Rows from block 2 of a small CTC audio transcriber, named by matrix and row number. Rows with one number belong to one neuron. Each number is 500 + 40 x the weight over its row's rms, rounded and kept within 0 to 999. All counts start at 0. Numbers have three digits each. After the name is the row's rms in percent of the matrix's.
After each neuron's rows are labels from the 100 clips, of 14976, where the neuron reaches its highest value: "loudest" is the band of the loudest frequency at the time of the peak. Only what is clearly more common there than usual is listed. The data: short read English sentences (LibriTTS-R).
# fc1: second MLP up (model.blocks.2.mlp.fc1.weight, 1536x256), inputs 0-255
# fc2: second MLP down (model.blocks.2.mlp.fc2.weight, 256x1536, transposed), outputs 0-255

fc1.501 094:521548467550514561525509452396456536460535531464529542482588554519504492541458473466502489491523534537542466539559528556561533488503512504504486619504558460480547572506499503482500482498536522493529478511500463484557460432492583488524444433480457540477464486439514458513504543518546501580466495450451556470500518580538549512539508437508470437544499485480466503446546527444428563513536521557488508525472486491510572492561517491481552487512479434518481596488431530425460535536452488489567551549522555529574532522509516526518542517548531554547441572397543495532472566529512525512494538506494499509448532456570481530519622568425542477543580493483505496533481469488503510524458476484515536557489474500462481498497527479505481496518529424550429484596502485484506527490510471
fc2.501 103:540563497441511444472474459507505566490491456494437511549471466488463468516390465501553563526449461487604515506538449497497502517512484493468532508457562494514502554455475505497458564541482554531445519538442513543540461570465486538464465570574487459515478492492483461510491522592460446471543487511547424564496478492450561518492513498435507516457427441465483436474468539499404453533514539483566478462495555519457491507506489485503523432438528479510448464532516550480526553501441578482548497471526470486513460492564549475438374520489379537529535522506466522493459511459493485544452455497510478545505550495500469491553483496531420495468506478431545505485534494483475556472492450528539500518494472518501472513550487564464530502551489484470505507523514471418520502588572625
loudest: 500 to 1000 Hz; 1000 to 2000 Hz

fc1.362 090:550548516417542422474517473501546440514550513486491487545504487506536620505436525450457504567498565514499521540484437414442452506467452575457503504486422446503546583538475514477501532552527512507493527614487483505538458533517453541546537458517482477508491459455555480508446473542493533511511418510514520512453510489582463553491404531505560472574529488499499490517522534462484449529523461481606558544524491466482465531493480503512508531528558486454439443477462514444455503546584484454486433509515466486564495461515519472477547492518503456458481490435429543476506552526511487505529522445533489412528541509470522581509438506522490500524506526509417478483499461480557484461544482473469554457528458524459466426516498488480454484526556495548520600543472562486405529478517505
fc2.362 092:420543476532521512554500495543486537431508518584480425467530501466481447571453484485534457468515439584529523499440567540445510576546563556524442428541506468452530489540513451522480506450430477507487455467563492481461528573526437491506514503466526558491526494453567526427470442495506494545467526477488453514517489558520528590463468621444516495524467464452506491551480530493504526490506600552567518482504521511483507484507533563493540537508559576535576497484484513508450509470527579476498460543478480370479521524485483462464426491516483388489442539489436512516444425504481520522527505465498500417560442525540493502511538529468540533478453467489423504542465473477532518478462504529526464530495516490471484548486482492484515496536549550499511586455507526572525483484546498
loudest: 250 to 500 Hz; 500 to 1000 Hz

fc1.753 092:515484422515476537519474515619491537533499511476468549552577502526504532504530527526554511480465552434488532565545441514534521464531460516521471513542479493507537457522543554457543536529451471499477540505524481517429465468461547478579518463562460514514528530541459461525508479476495512544495550513562480477470529626505494530501510561557583533543480513505470480533479526442487520539542513554492469532528492527525504438508582519456461524567511504502464522441512436487587430569490525545504537541583557480491535508526468483579372584474572470500481479517463503527527401446519582534526549502489449501453493482589511520540559493482461552474494545440494557524431484510530499514537440469509513531488487485498507528436546506462545538492514490461525544492528499598565508501536432
fc2.753 094:495492446492504508472473461576535438571498535507461534506564537517517454545491477461547537504510440429462486463444526504444562505462538456508544481475459558504445519490637520562454500494490514479466617507487460498451533436512558515471544533468509439470548502453469531490475467504499460510536452494523519425518532477531508473503433447433483495489527563500590535561514511554493417567506470493505522483553492445482442461424497496564513517449529513482543624550484463508449510485502555499507423443522433578551534540509500490534511501543458484480538470498503520501507538461426427501548518527513443466504443481516535433473498495485511459462526510592547437455556487564474439504513498468491547447516509486557489507473489512503524499457479534494483496457572448445545583560522539
loudest: 250 to 500 Hz

fc1.661 104:532515526477515561507493469521479519452531568498409512454518436576459501503459607547503478512499444491445502617529554543485502527471447440578487530513494508485503498458505495496511573462518537511480510431516539548462489438541577539511416494554548503460510467484545453560494545465496481524486478514465575545591444498559481555579552477505555511592518498518548509490605529502560438544550462514503558508506483538498453529596503446481545495503508413500490619455565542575417469529447521545509454559454561509505538452536526464524504509561536475512457502475532456516538495488503486557472438521428484433480445512573517478504544557484496502507497480530542494513500475508457489477463491516491546475489482534566475499521469491512505492460545488517462482499508477456481478524492421
fc2.661 108:587476523518520454546466510455534526528515426463543542502475448519545503509484428501448463478516522473504527508557587504593456553482502572476541502461495529490497522502529521498527474488472530477445515533522463481424469479433551533558491546475428538534528494476430518472554548468496487441369491526493483524502465473466458521492470468503572444462519513531484497447461541490468553476538534409518507476440503559462535446550530510537468481449460473523501502569479509483486573469508435515485483514560528478463566558506510474489458424473476548504532520509481499528466518534512560489493626493552436492468485607475518472533566461500543540472544539456526513462588485474456530461528554467558539579462461597506481475515534461404486476525553502465545460518490491549500569553523496
loudest: 500 to 1000 Hz

fc1.79 108:520511464519537518629525493515599462532555548501514506481495549510536510491499509491431572495476494520599438508468507434530505524516535528454479510502544462573448494546495599464555491437493454479494553501527464549508455535461559546495478500558525536502501574564478428435542514500500530456528457497435530492434511566480462500492459459474517513511613458460451540502580514537476436536488533554487545506561564486543431515566533488428496477543511420511546587491507519522503500469412410482487541533482492494454549498515497465490521531477449468466546535462522476564456497496509568510487492510451498511443486496512457538509516578495570472520472508478440471532484527579504445556548487545571473525519467482449572476547510496521551469489531498503576478485430555529542519501487498
fc2.79 103:510473470449488523493508539497444551560513453547505581470538521529545474521415392518516504468495508491494548464428473464476456578505513463495441451517583470483469507524502460502534505508532450515485419493534502529545502484522488453487514506568545520571527508551409488467489471446551500494547526501494563538497607504461515523519505475522530518531513464505469431522485458430424455534566537457472486491519496540529438551494536524477484547467502491548519527488529443533517563470492551555519552474535535525509484458523487443478487535463492454544540521469520490546476519522546516512487497527515499530463521454496487450589446496418527444512553392502432432608462505467394552524461491443458454436410546492510438490550538559497495458436451540463535472511586499536481563504501507
loudest: 250 to 500 Hz

fc1.496 094:461493503460514524479409556502584524585556499517568621484473537467509497500522513568524473486493560492573539519546474459539529546493570426505528498479522462546503440513454494517564472473497498471371520558489446484518443517513516443544497545475494477459491572514489549479512520481497551480485483474406449535547558484529505501452446426492451477481532550518467514513526475498510511511551382486503520521532490533454452525495570538481505532514437493534573522514535512526554542451535554496461532550406521486512445447512507446469581577531481526497523505465527543497538523581544471546560533472516479609539493541531511436515489458531435445556529497541455560497520510554506437514551510501484551518493551489504421490530505472505484537493479512571526507500513461451528438457504512
fc2.496 094:542577503450489476534459530535434477509423595507458468525574493526518398567522491477551372451522485545486449543487518481508579483504497499490429471512519573483491451503447532468544490485523489511442479519491502517565453501468519524570484461506501435444522522477431439503445522482502487436461537465560475520503527477468544471515526552494512490450523556444512474511563442454520510484460579486483451484459437501504496541553483489484433480538413477438496488528542517529472454513472554550514478504528550508524481507481483509513494498476496596488463524586515474591480508547494493490523500568499478507433563554504501527485522497515526590538502500462557523506486459490535539581421535500469536535471497531600547478403484521476498427550531469435524429465473523449499566510453548
loudest: 4000 to 8000 Hz; 2000 to 4000 Hz

fc1.205 095:470571515500480589519493507575497503524459510517454580537494462478482454504530491514541515593505511519555505513516534496553522498504484510508455579503594562543478480500512510486556515483447517480501459560446496546431469449510519466495478507480539492479546482456497485571510434507533451440467492488514494464438527456460509543552399461461546534467527578438431456449508486463467482540517542547504476494569528464556441551455481460543512546515443464425529588555490528474508498642531516537517534512510427414557451503527488443505533459442462567490504509539493556489539542526445473443538456538450508488567546502505520511476476437536497483461487554514390504519495488525445504526511546439496548464522538486468449521508481465563557496510592484449567518547476513534529520484490496
fc2.205 091:491519505480537480485499484481556495530456473560518511517504523488548542530483520504518500506554543554492473482443492484528464491532594470431486451520482578477522443537530519529423482442512521432478539501527503516529421569457538493526507501382503497487530501523472527553470459429513493430546472560504536454564519528522502494480507454547437585491517503486407490535486511472442523441514510462582524545447529542554571449575556527502488440541542457487501502511472465533504479554541525463551484473479515507444493527520468548460519585468434496544545517539516461527516537497464499528483522520444541518475550484446524507522402512555515544483559459509507611528521498518469496562480580452434580451451458474451446543446435533419487504515566529530520511526506461564431500471453585
loudest: 4000 to 8000 Hz

fc1.527 089:455410508474500429490519447511513450480524447522453585525532455555541527429528551453593490592495532413585510525512525504597534545515491583526467526510461500505530460615514489528524509524532500432457507544448462499583526511506597554479475519519458500504495545478524486464528472494479523560515529545513568560428522542548511468526537551530525505564495409418507472537517436491438524501526495493504496497550483539486504533522506448512487486413495494457561449519502551470545583529524461530492525515507474479531477481475582454472466543460511481514394567458516526504505507511560502515494479497446499494478418437546524457519523484471529461566502431552508432553496550480546486529490497484478510578498489491480557479536498459506528518548450507521484538509615470503481477495491504
fc2.527 084:503475552473557420484489443478493469431528559397548528495518605525498522552527522551474562506623489473507499521530458525462507570511501488581514524510453480453450446449538557481574525481538427486530538497489438526565462471513544471461490460469484529488511534469518528507512566550433528496453473522489484487507441449541461476520601391517427477499498552444441472506504451447489486508498487559493521502421498499546491464523569577454520439546497500559520561478474511581388503484446482509509552520497494499497535489511512444557459518475485503483559455464442487511515485496471529581535490535531456510499501453493485439499520589469558514512544475470505527579491456462452470495495545449544513445483483529492511532472416499454521498520511533486573488441486552467481493479466443
loudest: 4000 to 8000 Hz

fc1.256 112:476590524499515479484466589559583486512457517509555553532504473539499534561469539545477452470455533573478523499483532527449510533445527516552435556479551401520560479593458415578522561467405531458499523497459498480546489478481528560425501527481550482529485513477503501469532489549427482435463445509436469530490558491552452460519474478537491475430545510517528520389562522459458488438520505512509553538510504404502510490469555530505483538571503465487496599454502465547541432513457428515504533549478463469550549529444571470517462535521428508511550496493504530492520469529501531495567501515619496493533482483472408522482492575493478528491497556524517523519488516448487510500532477527509472507450504451463489474478469493486509484555499511521552534502558539505523469459583466
fc2.256 117:469444555452454530494451475541507505529491482560513473449523449534466553501559574577574479536430493490574506469474486450458533412484559526535525495549486478490576527444506497486515460476567485525482490549502465536461622559503422400515501514547466517455510484537539476505493519515525484492465501444478535455559490469518538534492572488452544531442506576437485484503523502475564546542517449533513456492481513501480526467514504510501459485576522478476494502454511537477492480421523580507476537495471503552536474467529546472465519523529501518556482432412543487468453552555523465510476514570447534517413522551454516497441568459462431486412504485462470442437478512450458493474488511498492491470492489546542455449454520515458469543560474597480440468546455528547467411542481445
loudest: 250 to 500 Hz

fc1.156 099:471468534569549569521461517478432530471496488436517484441504542526500504534538472488468489453494584455494543432524463536539492501553480450504529498547466447446478463524505428498514490479477537479574465504528536518476532555539475534480511446521507409482507509499493536495484510536485437585609492550532505474546446543422471483483499514502486484487524487539500535469535492559468475503557506482536509503524555365495526496504511454537532498433569524529488530505479471471488520519590562547530440408537512458589526405549518490563528429461526472456473476571591501455555489511454522519522524447557506468553520557503562584474477544490477449493468551429468501486510457559475459470519509519519552533468486500563545512520559499520513495479503452452501503525517551402453538486584446
fc2.156 097:538473530504531487440517458444543504562499472417487501522464469531541545447538539537502481396535464500553432519518545476498552526512521471498444484482471545553504503542557453475460556557475536449488563472436565457449477446465569497523459462478536531479617496518513455499557488572507484528504524468486517343459526391424545508474470521475517483537492553464478502532489455562460483520493515501514523510521532498508529511539492520526501525542546547495550519534465506513561420594484437487492542559488544541470505514475455487488411525498430527500465477522464524526517531514514513471562515494446421486466463503431478529431512542538469549585507542462524511482512439468494541460497446513475474417525552501515553531460522513513551524435554479479478525465533483549504437492593533
loudest: 250 to 500 Hz

fc1.565 113:557438451524523520532516539458509517507514570507480526453488562511464472496465459549444443511526552531463540572531483574563473492509461520567472535458519527535434541494535522504483529494528504493534504480445545525459490486552542528495531478592489510559508654436502427491429533429497530439523470477537529520473598502579481474471466520474495484446479449465479503534520533448468505531483511509494469467513547491444476538475509502513563458504502504549500498484472505520523522527513536460560509538582465509548508439391517504549457474495522467546466525528368525474551509552436490509539476519488493517508527496466416594575467503544493527477471486442509487448489595488512508448454437541513450539505516530565515476534542422544513523507423507477580449489519567511506509487559453
fc2.565 113:467502445528491527479573475489493460529465546534390483496482455498557447477511440403518526534539449488511506562511507514474470429495505427486553539470515552518472499513515480493499491489498495500478578430514453603515485452471471541520450460449502501489465431520500440566442577474516470503493457502534516561510501486498501475538477512410567496417453506484446447591492555500453483545466520562525509441562531545519492508499379520527533560527442447498530544557508454511506518476533505512604460473477449530551499483520542540496434563504524548505529496502508574424577455451516523470473474517571514437556457513525418472470454552455533475491482522542492482581513483537470475464514607502516486508564468440498492564419527486516523475559472505502484492480511473502466493492544510
loudest: 250 to 500 Hz

fc1.34 108:481462463468600507539438496513489544563519476542507525555477491540521541436496518470479509580549570501489533520489484582558446504471518549504507547594520500545579501563507518470528482517465479488546510494497508486454551517549485488582412476553486512429456486473501452536541455512500565545490490500467513502517542493460482545489483512511498529473548431550506466527509541520499549443500525478435574516535562516405412597517487487533568552446505458471551481484549464500459548540515519498461492561499519476498582516522468490482432548499465536428480522446476556460498521508475562488516489435518610519449542487501539521442475452550552483542412429521558490524432536519474477514446553563590508441490522443505538519508556477504436477521469513533462535561535471530497477475478547
fc2.34 111:514528501484465458545422481468490551467555466452454494455527487481500539479495432575545507452518531565534448472520471554511428520499590504514530480539491498445529501513451446530507516499506497501487529530493473508470456504453499404535482509440466538418485512453479531502513453463396538547517469462477510544536625491466447510533516526563494517489441400518484465502484436506508470470412506459511514519534478493489563425494583503508507478477548460505548528602524445516560497416542403497556524503490522468458537470541435549474495520584478499505545529472546501425500498494519557555429468415551457514515434527444534474438457505482497483506528477481560473575526503520441509490493482476554517492546476402474502493454498529531475510426513563471510536484491509534500448564517442
loudest: 250 to 500 Hz