Rows from block 3 of a small CTC audio transcriber, named by matrix and row number. Rows with one number belong to one neuron. Each number is 50 + 10 x the weight over its row's rms, rounded and kept within 0 to 99. All counts start at 0.
After each neuron's rows are labels from the 100 clips, of 14976, where the neuron reaches its highest value: "strongest on" is what is common among them. Only what is clearly more common there than usual is listed. The data: short read English sentences (LibriTTS-R). In brackets: how many of the 100, against the usual share in percent.
# fc1: second MLP up (model.blocks.3.mlp.fc1.weight, 1536x256), inputs 0-127
# fc2: second MLP down (model.blocks.3.mlp.fc2.weight, 256x1536, transposed), outputs 0-127

fc1.524:54 61 56 48 32 55 62 49 66 57 41 54 59 51 51 56 43 51 46 53 58 54 56 53 62 48 60 61 42 24 35 49 65 58 41 46 56 44 46 67 50 40 46 34 55 63 52 30 33 48 57 61 55 56 51 64 59 37 37 52 38 38 27 44 58 66 49 57 59 58 59 43 37 58 31 65 50 41 64 67 57 42 68 44 33 46 43 35 51 43 42 49 60 41 61 49 51 48 76 46 55 37 55 47 47 60 59 41 44 70 48 39 48 45 51 48 41 39 41 45 41 58 35 54 66 38 48 55
fc2.524:46 43 57 46 39 46 33 53 46 31 66 44 50 49 30 69 62 30 59 63 39 38 54 54 33 41 34 52 43 30 57 56 65 48 52 43 58 53 52 52 48 61 37 58 46 59 38 56 43 58 51 56 42 44 49 49 60 58 40 81 58 55 58 48 58 57 54 48 57 48 33 36 60 56 40 54 49 45 32 60 67 47 52 63 38 49 55 64 49 23 41 52 68 53 60 45 43 32 41 48 48 49 47 52 64 58 38 63 39 43 56 50 45 59 32 42 49 50 60 54 51 38 47 42 47 49 52 40
strongest on: the word "only" (36 vs 0.9)

fc1.281:69 53 60 43 39 64 62 54 62 65 31 56 61 46 53 31 34 46 48 56 59 43 52 45 54 53 65 51 67 66 29 45 57 61 38 43 51 27 39 55 49 47 59 47 61 53 54 52 38 50 72 59 59 57 51 60 35 68 32 40 56 49 63 26 53 63 58 43 55 42 57 33 40 30 30 45 59 59 40 52 69 75 48 46 51 44 42 66 47 51 54 44 62 38 46 52 55 41 41 51 50 64 65 53 55 58 54 43 46 65 49 53 46 49 64 48 42 52 57 55 63 36 71 52 49 59 49 52
fc2.281:49 56 38 45 43 47 52 57 66 56 48 47 48 57 41 47 55 41 50 58 35 51 54 50 48 56 49 43 42 70 59 60 34 51 40 32 54 41 61 54 43 50 64 42 55 52 36 31 48 40 56 42 68 47 55 66 48 48 41 30 45 65 44 50 39 59 46 42 53 53 44 41 33 48 52 53 50 41 50 51 54 54 52 38 56 62 32 61 54 54 43 50 55 65 39 55 48 57 51 59 52 45 55 39 47 51 41 67 53 41 46 52 79 59 56 39 47 40 33 76 57 31 57 29 35 45 58 56
strongest on: the word "the" (58 vs 24.9); the word "on" (57 vs 3.2)

fc1.136:72 53 44 62 38 58 49 46 54 70 52 56 53 61 65 61 44 67 50 60 54 60 75 41 63 49 56 65 53 74 41 55 58 60 48 60 63 47 48 58 68 29 39 53 62 43 53 50 38 34 32 36 56 61 49 49 60 40 46 56 66 51 34 41 60 51 45 27 55 59 53 50 45 52 43 59 46 57 46 54 51 65 63 53 48 62 49 49 56 46 49 55 47 47 50 39 51 48 54 58 54 50 43 56 34 33 53 42 44 54 46 50 46 26 63 39 44 42 51 45 50 66 44 46 52 64 70 53
fc2.136:63 48 49 35 38 56 29 40 59 55 59 44 51 51 56 56 63 47 34 40 53 53 21 46 46 46 55 41 48 32 41 46 56 36 48 50 53 52 49 43 50 50 47 32 41 43 45 30 38 54 52 55 49 49 54 53 29 53 57 60 54 53 39 53 39 48 99 55 53 59 47 50 57 46 44 65 40 64 62 43 49 56 62 38 49 44 44 50 52 69 40 41 48 57 43 52 48 64 43 62 60 47 62 37 39 39 67 46 43 43 41 55 50 59 51 63 54 52 35 62 64 36 45 51 50 44 52 64
strongest on: the word "only" (28 vs 0.9)

fc1.761:61 50 48 43 57 61 46 60 54 56 64 60 59 39 47 40 63 32 51 49 48 66 59 43 50 74 55 56 56 27 49 52 56 47 46 52 60 45 38 47 40 72 26 58 74 35 41 55 52 52 57 53 53 55 72 53 62 68 71 51 47 57 47 43 41 48 53 51 51 40 61 38 49 58 48 51 62 44 37 48 67 38 44 66 38 40 57 47 69 40 55 36 59 51 36 46 64 41 41 60 52 65 44 48 52 47 58 46 51 50 53 49 35 39 43 50 33 57 50 57 50 35 59 54 50 52 52 54
fc2.761:53 48 37 51 58 34 52 53 59 42 59 49 62 44 38 53 45 44 56 49 40 64 55 52 48 48 46 33 36 65 53 43 67 36 56 49 45 71 70 49 41 60 34 47 57 67 21 26 57 54 36 53 53 57 50 55 47 63 52 50 44 53 37 40 53 54 39 69 49 54 43 37 50 51 67 50 51 43 45 40 51 47 44 53 27 52 29 60 52 49 51 53 47 40 54 50 32 46 51 53 72 43 49 51 44 61 36 63 52 41 42 32 53 56 45 74 56 42 46 46 64 54 44 45 72 54 53 39
strongest on: the word "the" (51 vs 24.9); the word "of" (27 vs 9.5)

fc1.301:58 58 50 40 41 56 52 60 56 71 51 39 44 51 57 44 69 49 45 57 45 48 53 60 75 36 46 61 60 77 41 43 52 51 44 51 53 68 63 60 62 47 36 57 48 45 57 57 35 30 60 46 54 44 38 59 40 38 66 64 47 42 39 43 48 59 61 59 65 54 54 35 48 46 31 70 45 47 55 52 68 45 54 61 53 59 62 49 67 46 41 37 58 66 44 50 44 37 56 44 59 76 43 29 42 56 37 53 52 62 44 43 44 39 38 64 36 63 44 35 33 47 48 31 42 46 59 56
fc2.301:48 46 63 49 42 44 63 52 59 28 34 54 58 56 43 57 49 57 32 66 43 50 37 35 58 37 36 31 71 43 44 62 53 54 65 34 69 41 49 58 49 54 71 43 65 31 33 56 42 57 56 31 46 46 28 39 37 37 62 43 37 50 35 49 48 57 48 51 49 49 57 58 41 43 52 53 49 45 53 49 39 47 46 55 33 45 49 53 53 43 34 41 54 55 58 39 55 37 40 56 47 37 39 68 38 48 53 55 42 51 57 32 46 68 52 55 49 52 31 38 38 56 53 67 50 57 71 58
strongest on: the word "only" (75 vs 0.9)

fc1.437:50 52 53 67 72 45 44 27 52 43 54 55 63 44 60 50 57 42 43 61 53 59 39 48 59 42 46 32 38 35 58 35 72 56 41 59 61 49 57 40 46 43 50 48 53 52 70 47 51 58 42 50 57 56 60 45 58 41 60 48 41 50 47 44 36 40 53 45 46 69 45 44 52 53 38 48 34 48 61 34 41 39 34 48 37 45 36 54 70 41 49 65 62 53 44 46 64 45 47 54 51 45 52 65 41 45 40 55 52 59 45 50 51 62 73 60 43 37 62 57 47 64 46 51 47 26 52 43
fc2.437:47 43 51 67 49 56 46 40 63 49 53 56 48 42 69 50 55 61 63 46 38 58 48 40 46 50 62 64 46 70 49 46 57 40 60 64 60 50 47 79 47 39 52 55 59 37 60 64 42 63 59 66 46 60 55 50 28 53 53 33 48 55 55 48 46 41 58 36 35 44 51 37 52 63 46 52 59 50 47 45 49 50 67 52 49 50 46 61 73 63 62 38 35 57 50 61 44 50 70 45 49 61 61 71 38 41 53 52 61 52 41 55 42 56 58 59 57 48 53 57 48 52 63 58 56 57 39 55
strongest on: the word "that" (82 vs 6.7)

fc1.753:63 48 58 43 23 68 54 49 35 77 66 43 66 58 34 71 66 42 58 63 55 48 60 54 48 54 41 37 50 47 51 49 45 60 58 58 67 54 60 43 55 60 53 48 60 37 47 59 38 49 47 43 50 61 52 71 39 53 38 45 47 42 50 54 44 62 43 53 45 44 52 54 48 64 46 64 35 47 67 54 63 46 52 60 68 38 53 48 55 56 58 49 36 57 43 56 28 36 58 42 65 54 55 63 63 50 63 43 32 55 53 48 58 48 41 73 39 60 51 39 56 56 69 39 42 38 53 51
fc2.753:37 46 42 50 41 51 72 41 55 44 48 48 42 57 60 62 40 29 35 41 34 46 44 41 72 39 56 46 62 45 34 46 52 46 57 48 55 56 50 62 35 53 56 55 43 52 54 56 42 44 47 60 39 43 42 53 54 54 65 48 47 47 48 31 42 49 64 30 48 42 42 59 42 39 59 47 58 57 47 47 54 54 53 47 22 62 53 63 51 59 32 43 47 50 55 56 46 48 24 41 46 46 67 40 41 49 51 56 51 73 58 45 46 54 53 57 48 57 47 44 45 46 50 60 29 56 50 47
strongest on: the word "only" (36 vs 0.9); the word "was" (25 vs 9.9)

fc1.334:55 56 47 52 50 41 49 61 59 40 46 47 63 56 63 58 35 38 34 49 62 44 47 49 55 42 67 63 62 44 53 75 62 47 38 41 51 48 48 37 39 30 74 62 48 57 41 60 40 54 67 52 40 43 47 60 47 48 40 46 50 48 63 53 27 55 51 61 55 42 42 55 49 38 53 54 57 41 53 47 52 51 60 48 30 47 64 56 52 54 48 51 46 64 52 53 54 54 56 50 43 52 53 50 46 35 60 56 56 62 39 54 37 48 42 58 54 49 53 31 58 37 56 51 41 57 59 26
fc2.334:58 55 56 31 34 45 50 48 20 57 41 61 48 38 54 55 56 49 56 60 33 38 42 63 52 64 78 59 54 55 49 35 56 47 55 62 69 56 68 47 64 48 39 37 47 55 53 55 60 65 38 52 36 23 54 72 57 56 59 69 39 47 35 29 61 43 49 64 63 52 53 50 47 65 22 48 40 46 46 42 52 53 38 39 57 39 47 49 30 56 61 57 48 52 55 60 64 35 44 63 44 52 58 48 43 48 37 51 44 62 46 59 24 49 54 41 45 28 23 62 56 64 50 64 58 50 54 36
strongest on: the word "the" (58 vs 24.9)

fc1.698:46 38 65 56 65 40 50 30 40 47 51 39 38 56 61 55 55 42 43 33 46 69 39 42 42 68 51 46 55 62 61 45 64 59 50 63 55 57 38 56 37 48 48 60 64 55 44 53 47 54 45 55 49 49 58 62 59 41 77 59 53 49 53 51 58 19 64 55 58 37 56 48 45 39 46 38 44 56 49 44 65 30 57 47 58 49 53 29 59 43 40 59 60 75 49 55 35 45 42 42 62 42 61 54 49 38 36 34 49 57 54 68 58 71 63 58 56 54 59 56 56 54 39 64 40 46 57 59
fc2.698:40 62 49 71 61 43 51 30 40 61 39 51 49 37 44 48 62 45 56 38 55 56 51 59 58 46 62 50 46 56 46 41 59 54 70 52 50 55 47 73 46 52 67 38 54 48 61 48 50 50 47 45 57 56 46 43 55 47 60 41 38 52 44 36 56 55 34 65 45 52 47 41 61 61 63 61 52 55 43 45 77 43 55 35 44 65 49 59 52 41 59 28 61 58 63 46 63 52 50 66 45 54 59 70 34 49 67 44 63 39 54 49 43 68 50 66 43 50 48 58 41 57 49 58 32 48 58 54
strongest on: the word "that" (61 vs 6.7)

fc1.560:49 64 63 60 60 69 54 60 51 37 58 60 45 65 55 39 60 60 35 41 46 35 42 54 44 42 57 47 57 52 62 44 51 49 54 68 51 61 61 68 57 58 31 62 32 38 50 53 39 45 53 48 51 44 47 29 45 47 46 35 38 61 52 37 52 39 67 49 55 45 52 37 46 51 44 46 41 53 51 57 51 39 43 53 56 61 44 54 68 40 48 55 44 64 49 54 61 43 50 58 44 43 55 73 72 62 61 56 47 34 46 52 38 64 28 46 40 37 46 34 61 66 45 57 35 55 58 52
fc2.560:33 62 46 47 32 37 57 58 43 69 55 58 43 45 48 59 46 54 49 61 36 56 46 44 55 26 49 47 60 53 67 58 60 55 43 47 54 37 65 51 69 42 50 39 65 48 40 46 59 44 62 49 60 38 39 52 66 51 60 57 50 42 40 49 41 50 38 44 42 55 40 78 55 32 39 58 44 52 37 45 60 63 68 43 56 56 55 42 42 50 48 58 54 54 51 55 59 39 71 56 45 59 49 47 70 55 40 52 53 58 48 38 42 35 42 67 47 48 45 36 42 52 51 57 68 50 43 47
strongest on: the word "the" (53 vs 24.9); the word "a" (34 vs 11.6)

fc1.438:51 37 44 61 63 60 43 54 57 55 42 48 52 46 49 56 40 52 65 51 49 46 37 43 62 50 51 42 67 53 36 41 38 58 54 51 54 55 24 53 68 54 34 47 47 52 60 58 48 48 33 43 65 53 31 34 58 42 70 47 33 50 52 54 35 65 57 49 64 27 53 52 62 50 52 50 34 57 47 39 59 58 55 47 47 59 62 63 67 52 29 57 49 55 59 58 47 44 64 55 41 52 55 46 65 54 51 51 60 46 41 47 42 30 30 61 33 42 51 32 57 65 38 35 45 57 60 67
fc2.438:50 50 51 49 50 54 54 66 52 40 31 27 53 65 65 46 63 47 50 53 42 55 38 27 43 44 41 51 53 36 56 53 61 26 50 53 62 69 69 61 43 78 50 51 46 35 56 50 34 52 36 53 64 51 37 45 38 62 65 51 48 41 51 52 43 47 70 51 49 50 52 43 39 52 47 37 46 41 61 47 63 60 52 57 55 38 59 51 52 44 33 43 40 41 30 43 64 49 39 43 44 50 47 67 44 41 54 46 52 57 61 48 58 66 59 58 35 56 40 62 67 63 39 57 49 45 52 54
strongest on: the word "only" (25 vs 0.9)

fc1.755:49 39 58 53 31 48 47 50 38 35 58 37 62 50 45 48 46 45 37 35 45 54 33 42 45 65 42 47 50 51 61 50 59 48 62 56 28 58 50 46 56 40 50 42 47 40 63 51 54 47 63 52 57 73 46 62 33 48 61 57 43 61 56 70 64 49 52 46 49 41 67 50 46 58 58 57 48 37 39 55 44 52 65 35 78 36 43 60 63 51 38 47 49 68 39 62 55 54 43 48 61 49 61 52 49 42 76 31 43 50 42 63 45 70 64 55 49 55 56 46 43 45 46 38 55 42 26 36
fc2.755:44 74 46 48 47 65 45 52 42 63 42 49 56 52 42 52 51 58 49 52 60 33 56 56 37 52 44 37 70 59 56 50 48 52 36 59 48 60 49 57 41 40 57 58 47 49 50 46 52 37 43 52 49 58 51 51 37 47 59 52 41 58 41 54 48 38 31 58 44 55 56 57 47 46 30 57 58 63 63 55 48 41 48 57 42 65 58 39 60 39 50 68 37 39 51 33 47 56 66 50 56 54 55 41 31 46 39 57 67 50 42 44 65 70 42 60 56 39 55 50 21 38 67 50 38 31 61 58
strongest on: the word "that" (85 vs 6.7)